config = dict(
    model="model that answers yes/no questions on an image's attributes",
    dataset='photos of arthropod specimens (BIOSCAN-5M)',
    train_examples=97500,
    image_size=64,
    grayscale=True,
    crop_scale_min=1,
    horizontal_flip=True,
    translate=0.12,
    questions_per_image=4,
    encoder_arch='mobilenet_v2',
    encoder_norm='batchnorm',
    encoder_activation='relu6',
    encoder_depths=[2, 3, 4, 2],
    encoder_kernel_size=3,
    encoder_stem='single',
    encoder_expansion=4,
    encoder_widths=[40, 80, 160, 320],
    fusion='cross_attention',
    fusion_encoder_width=128,
    fusion_encoder_layers=10,
    fusion_encoder_norm='layernorm',
    fusion_encoder_norm_position='pre',
    fusion_encoder_activation='geglu',
    fusion_encoder_mlp_ratio=4,
    fusion_encoder_head_dim=48,
    fusion_encoder_fused_qkv=False,
    fusion_encoder_bias='all',
    fusion_encoder_qk_norm=False,
    fusion_encoder_parallel_block=False,
    fusion_encoder_inner_norm=True,
    fusion_encoder_positions='sincos',
    fusion_encoder_cross_attention_every=1,
    init='lecun_normal',
    residual_init='none',
    optimizer='adamw',
    learning_rate=0.0028,
    beta1=0.9,
    beta2=0.999,
    eps=1e-10,
    max_steps=8400,
    batch_size=256,
    epochs=22.1,
    lr_schedule='cosine_restarts',
    final_lr_fraction=0,
    warmup_steps=160,
    weight_decay=0.3,
)
Rows from block 3 of the image encoder of a small model that answers yes/no questions on an image's attributes, named by matrix and row number. Rows with one number belong to one channel. Each number is 500 + 25 x the weight over its row's rms, rounded and kept within 0 to 999. All counts start at 0. Numbers have three digits each. After the name is the row's rms in percent of the matrix's.
After each channel's rows are labels from the 100 images, of 14848, where the channel reaches its highest value: "colour at peak" is the nearest of a few named colours to the mean colour under the peak. Only what is clearly more common there than usual is listed. The data: photos of arthropod specimens (BIOSCAN-5M).
# convs0: expand pointwise conv (encoder.blocks.3.convs.0.weight, 320x80x1x1), inputs 0-79
# convs1: depthwise 3x3 conv (encoder.blocks.3.convs.1.weight, 320x1x3x3), a 3x3 kernel
# convs2: project pointwise conv (encoder.blocks.3.convs.2.weight, 80x320x1x1, transposed), outputs 0-79

convs0.153 086:501521493500489535488500510510464512509522503494475488504484508532542440510513507463503486491490478491529468515499501505512501508504486440482499450483480519508462507464467486522507511509523509501558481512514518479488527477495559465548563447
convs1.153 071:499506527504533537528540500
convs2.153 061:509485540477536462546503485476524483477517483488473494503484480467483505501484487526521519492518527517510500498517485491523457473501536519503499542518508457474523489538505507487484513516534447470460541471520518550514469509502533555454489525
colour at peak: black

convs0.50 148:506480473464495538495476533518468550536482498530444520523483544478471504486532509505516467486489499491490466542490539470506475538472526471466488523466498500524473513507504469538520524490530502525500544541508492484456491474478496480513508489
convs1.50 155:525535501535529492534523503
convs2.50 093:502534544487500460543498532486493459470490514499519539512485481450511530492510457525543506522496511542481461489501493486499461501495535511478470545509471485511514504516566533441498491488518490508454516476487492511505494503490541528484504515
colour at peak: black

convs0.120 108:463543559512488491509471509523495455486491533519537516514492480457528477520498440467531501539479452539493501501477489505512446508485556509496496498516474513510504520534469497478514514492489521528493469465462483488521529487494512520502528491
convs1.120 091:507536505505541508521518541
convs2.120 047:515499526554500478498503461488535443481552478461510461466524485512515490476493512474502480504556536486540525509521474499475502457521500510528542465526514492467479485481486509473478470522496481499533468487504528503512492545536479514512486500
colour at peak: black

convs0.152 122:496560510520462490494461516534485477500499519520512525529470496494533471537508486447519485520474489508512494508475493484528465501480506503477471476499465531515482531514463481484508521470485519545516422496494488513511543489465535504528535484
convs1.152 136:505523496534554503495506469
convs2.152 140:535530474499490528473479513503505523524521469497474489488491532546522480493523546473455462470510531456523480525509515480487541499514451463473507462466488500496467503454513481510512512498499474504535472525535517469473505479487507473537524474
colour at peak: black

convs0.42 114:463536542513466479521478510541490466491493538519530513527497495468518468537506446482545500541468466545489514493472501502517454515477538503496485498503471541515499528524483499483500496484486530532493470483461481501515544498485526520516528479
convs1.42 113:473504546475501529508504535
convs2.42 066:545510496524508518464488473489521467520554469482482476484512516527510473495509532468490458464535550447559509528514507482494522473522484478495531448498510488479473498463459480502506487514510474494549488486540529494494498511516507499523500482
colour at peak: black

convs0.287 123:468491484462504549478483524493500556548485526521484507506502561492480500490536490491517472505492485508481484538495529496494483526486523454484496525463507499510462500497502461529533506499551519506477526535490485449451496473486479472528518475
convs1.287 121:536535514535487476517491475
convs2.287 105:512527489462481504492461519515492508517485494532473530530466513501521461486524506481505475494484504493485455546471533455536498537476499487462469507463475519530471516513482487522539535468532501527503519525505475493465523457464547496524524490
colour at peak: grey

convs0.300 156:495542502486465519490471537518460511535485534537484534528473520503523482501532490483523468510482494506498462541478536467515487537473506474463469503483465529535474516493489471514529533466519532521496482518493485466472531467465508502529529480
convs1.300 142:461488545494490519505531521
convs2.300 207:524527477484479532476471522513486510535499478523479517519467532525526470506530538464470469471485510462510466533486527466516521518485467470465478467472478512517469525486487466519524532478508493524532486521531495473473522462469517478530527478
colour at peak: black

convs0.257 053:507502487522489508453491483476531483514532490478506479472513495544544471492509516447464476483525508492558511518514494520480515481534478492508526442476504499476476473468494516500483509513494485481527434502534528475482507509511474467511528441
convs1.257 057:517534528527520531494530518
convs2.257 041:526525508449531482490503511475485503499522489510522521468493488478502535468500507567499486488502548502535473524545498485500441514501518515487483544514496459512485484507547506467526514509503467507466533510508535509487468510505504497491470573
colour at peak: grey

convs0.225 088:521519487493489534461474524517496516520493505509471518516484520532557439502527511462485466479492502481498495530477512474518499524488489458492489476459484507512463514482454488517511520469519502517531460527525492480461518485484521463525549446
convs1.225 069:497529513519547523526525513
convs2.225 054:522496522471528482520518482467523485481527474488471492479499488470477526513475504536509501484537566506527479487539499482508458474518509528505508526514515461481512482515483515481508498523512442495473550489539538522499459514512541526499475556
colour at peak: black

convs0.237 112:472540553517478471534490508530498462485483538515513521514485473467537474535493454478534518526482467538479516485467486496530459501482533514505484515509465525506520522531452504484500510481483534521489461469473474502516533504495545524497502501
convs1.237 074:504496454528516506521538524
convs2.237 074:550517506547505499495502478484532469487556479473487467479516484522526464490498530465479494477516524468562514493511477516483532483524469500508526443500510495470498494461469494485482471524478462486546470477537537497503503511519517506502520475
colour at peak: black

convs0.255 142:481514511491473491512471513532467490517469524540500540535457510478513486528527481479539485514473469518480468522466522466558496524469515494461458512473479526515484526540490470504514538462502526533508498505486477483492532459472505501515525481
convs1.255 141:459475506498500528506536533
convs2.255 172:521531482472475534476469532517479513536490483528485528527472539516527479515530528474481468475481513469501474528480533459526500519475479472465472478474470521522472526494487471518532523469514499529522489527528489481471528469463519480526529480
colour at peak: black

convs0.186 121:517501513526491484498480497490525457489538492490501473469509492523543447533501498445488486507532506496539513496518480496479514485531465488499523432485508498477484462508488498475475499510471483486519432493501531496505495510493467512526550434
convs1.186 112:532534557499494509495505493
convs2.186 066:499511508470510493501521521487504513496502518503548518496511505474479579503525464548538523484504510529487499483513487498495473477495548503499486558518492481492517489509574525434489482496493510515451522494487493523509476512497482505469452531
colour at peak: white

convs0.291 163:499565506515448495496461515541495470500500521514520525529467497502535477534519480446516487507482488512505498514477491483529482489490502493481465489502448539512482523515473491492499518455474523535501444494489484503508560490468530504518536471
convs1.291 176:503507496529565511499515488
convs2.291 197:540521469492491526472478516497508520531512464506469502506476534538531465479521541464450462468508524457517480530494521475492537504498461469474495468466483498504471507470491473524519519491501481507533475521533506473472509472484507472532533469
colour at peak: black

convs0.209 123:539498480504528526437500495476513508500536479491502472479508508549503489455502538492470483450522542451541511517523498513479519496514472487502520448495525475480476483469502498503495486523527458496541481509568531502477480512510492487506510485
convs1.209 121:516514509541530485538529501
convs2.209 096:523516544518522456525508483474501453462512485487472514501478457490504488525467483517494523503528546514525487482522474484536486479505525535496496510530501471495538499513481531497489527509507469474483508464518529567513485498507554553459503517
colour at peak: grey

convs0.301 098:455480523503514482521506490476530505502484518492539496463550493477489550489502469515509505545518480535447526499508491525464500498509529496514517550509516485481501477529561509478485476519519518475440482489454486494503478523521448514500484512
convs1.301 108:487481491521483475559507509
convs2.301 095:478515497478494515510484518525477517528471507518462534527467525475497481546512489474546490510466478520487466502486532472553469526477517493485483509490492509533493522524414464536530548487509504523504531508503495480478515476480539496511514490
colour at peak: black

convs0.69 077:470532515495461498510459509525492488510478530527514520525469505475548468509525466452539491521474470533481493519473515484532481516479522494476474518474462537511483528527463490497524522470495529527487456504473472488496543471473502504533530483
convs1.69 097:484514526494542530469504528
convs2.69 053:550531495541497488502486488485546471496540469467433489499485503526527460492504537469479485481527568471512496494505483502484531461517478491491516479485496492487492496454484509500469493505450458490519479479532512479482504508505531491527516464
colour at peak: black

convs0.216 088:472557542504486486531476515545485483502480532516522527529490497477535482532511461482547492533470459528480470506477497477541470521480534503484475516515475524512495535517477481466522519479524532542495489493466474492516521475487528519506531492
convs1.216 071:503524530519544526497512531
convs2.216 055:505500497558482499478497459479549432508521472489462485504491501505499440493531521475461504492524555457491559510477479486474503456494514473494517494493497505495489499482499496495470452487460491478533501475516493534507508513488491518520511464
colour at peak: black

convs0.278 108:482541530514471471507463518531480461492488526523523519525456486483528462538500471456528500513478461528500483504467483480529479482481507510478463494500466531511491519538473490483506538458476522544496454491478478513517525481467524509514527488
convs1.278 132:507483474546499494528540511
convs2.278 137:535535465499488532475477513495504517526513474502471501506475528545532471504521543455460469473508529457521477527495514474500543503500456469473499465468483505500472511471486479513508519490506476504535476520540509474468517468482518474532534473
colour at peak: black

convs0.61 116:480482517508507461529533483496491483481489491486530487486528478481463538519473492544518534535506480514488509470509484525498512486509504541520507520539514487487540492514556522460478475517469504471463529467475497524524476525522478535473450553
convs1.61 126:498471501474450462499492490
convs2.61 092:530531499475502521486486523506510503534531450489486480491494536542535477542495523458472446472527536470529471523512518476531538486512480455501511464486500491479463501491464463501483516508518479500531470499529525479488501499500524498537530462
colour at peak: black

convs0.228 115:485514529510466476508458496528478454518476539534513517517471492481516473541530470461530496532482472534486506510479497491517483504479511520460479519474473534509507515542492502471524540467450532531479460475486480486486528469473503523520524506
convs1.228 147:486478484509508498528542545
convs2.228 127:526552489516466514488464513526499495517498492514477522521459513524541484523524523453483462488498519481506467523486526474513524512483470462465467475470462529523469525469480484499511530468485500516520472517524490477470530469466517487534541469
colour at peak: black

convs0.168 101:493541516503472492515453510529466470519508497533508512522464509487536453540529477455515474534473477502516492522486509473523483499487510473456476485475472530507466526529477491477508527478488508545509454497482499480502521469464518509525548469
convs1.168 120:490506506515546541464499512
convs2.168 076:543513489511508503493508485478552490515533444466481486500502533547517464527489531473436466466522542465514488516501502502515550475503464477511517479473498493480481493485478475548485507509503477484521480492524509471481493504515540484526513456
colour at peak: black

convs0.173 092:482501525518503465534523494510515475462496513467545509495546476478482533518463478536517531531492488521480520465498496502492487490502518528534518523529502497500529500510549526463459458507486515491471510475466495544558488542522488534484473526
convs1.173 090:482503509469456471497462497
convs2.173 054:526493497505504491472499469494524470500542470493441489502475495519509454511514518450468495478538544486537536496496503497504494499491505507506520446487515502488498503494400481521514485507488478502558490497539507497487504515521534503523526465
colour at peak: black

convs0.268 097:497473501522511470519540467496530478475500497491522488494524471489466538504462499538492525519515496511497554475500488511497514492517493527548500503498509493494531481516572533485461451501451493471482492480483493513545492549512476511458459523
convs1.268 124:482483488480462461501465485
convs2.268 053:535530544504521472559493483483555446507540448478509474476511509460508501536475513506504464481528536488531503496522500489498492449524508500514536499501508483470507492511557499476487465517497460497497486479531537477511479530500504522511494508
colour at peak: black

convs0.46 079:472507546529516459525504472489553456474512516487542464471535467490498504513483481501498543517528480524506539473512475528480500484531500538525531506515516497475530459520510520458469484514470490488483473456472515512537490520515464524491504504
convs1.46 067:499514538500541545486507506
convs2.46 056:518521457477492545432502498486509514541525479511522480483513533533513535490524544528470467466530534457544508551523521481500498503525495466496502500496503477498456488510549495493519468497516492500504509531543509488483485516504469468502475517
colour at peak: grey

convs0.157 094:481471529519530466529511480459526474477497507488531476485531482481441547487485482541519518529506483523496514482513488536485483506502506540509520499522534474480532477544549508457487487528487490498470521468472509500520476520522462534484471532
convs1.157 072:483446478478482486522483489
convs2.157 057:531504509484515520496491495475516492536546463485499471473498523519520473510502531448472471478512534466554485510519513484494522462530472495493524452475510467475481479471489454495501523517512452506539463490542544468479491495511497502531514482
colour at peak: black

convs0.260 092:490544487511476515473482513514501499517512507497521499500500511531562446518524507446491465492495486493514494517482488481502534493524479459490504462459476529513459488470483486497492506483498506499522444520518498469482541489484507485540549426
convs1.260 066:507509500519546533511539519
convs2.260 073:542498496455531507503511479459524510495543467480479485477525513487488523490495521525496492464538564487539490505543502490497474475531496520514510526506512443469499462502495501505509491522539436490480520498538538510501459531510500501501477533
colour at peak: black

convs0.307 131:461542534504463486517481509538475481495482540514510528528491487473524465543505458480545503524473460545487489499473499489527463514482535490489477506497452542529499529514479501487502504479491537525493483490467476498507543496481548516503532481
convs1.307 101:520506520515519540514540528
convs2.307 057:538481488522516514488494477489542485506553457475492475480523519513486496459517540500480468462532563461534520519521507498464540480519467494504537458485524476466488483460486482495502474515507463503535507485539519481496489529517494494525487501
colour at peak: black

convs0.140 109:481480484461509533507485514507471538550472506533455506509494542474477505487539499506521465500489500514479482544498551488512489547478516475474492529462510495513471506511508477517544517499530504502474561542489486464443492476482492492524507505
convs1.140 110:509529498529515484541534523
convs2.140 077:478527533508496466541494518501483485481475532502492556526472472462508513490486476524532497518483505528454453494493494466518463494479542512478469551504482498517516510534552523464498523479516497497459542484479480518497498486488553531482499511
colour at peak: black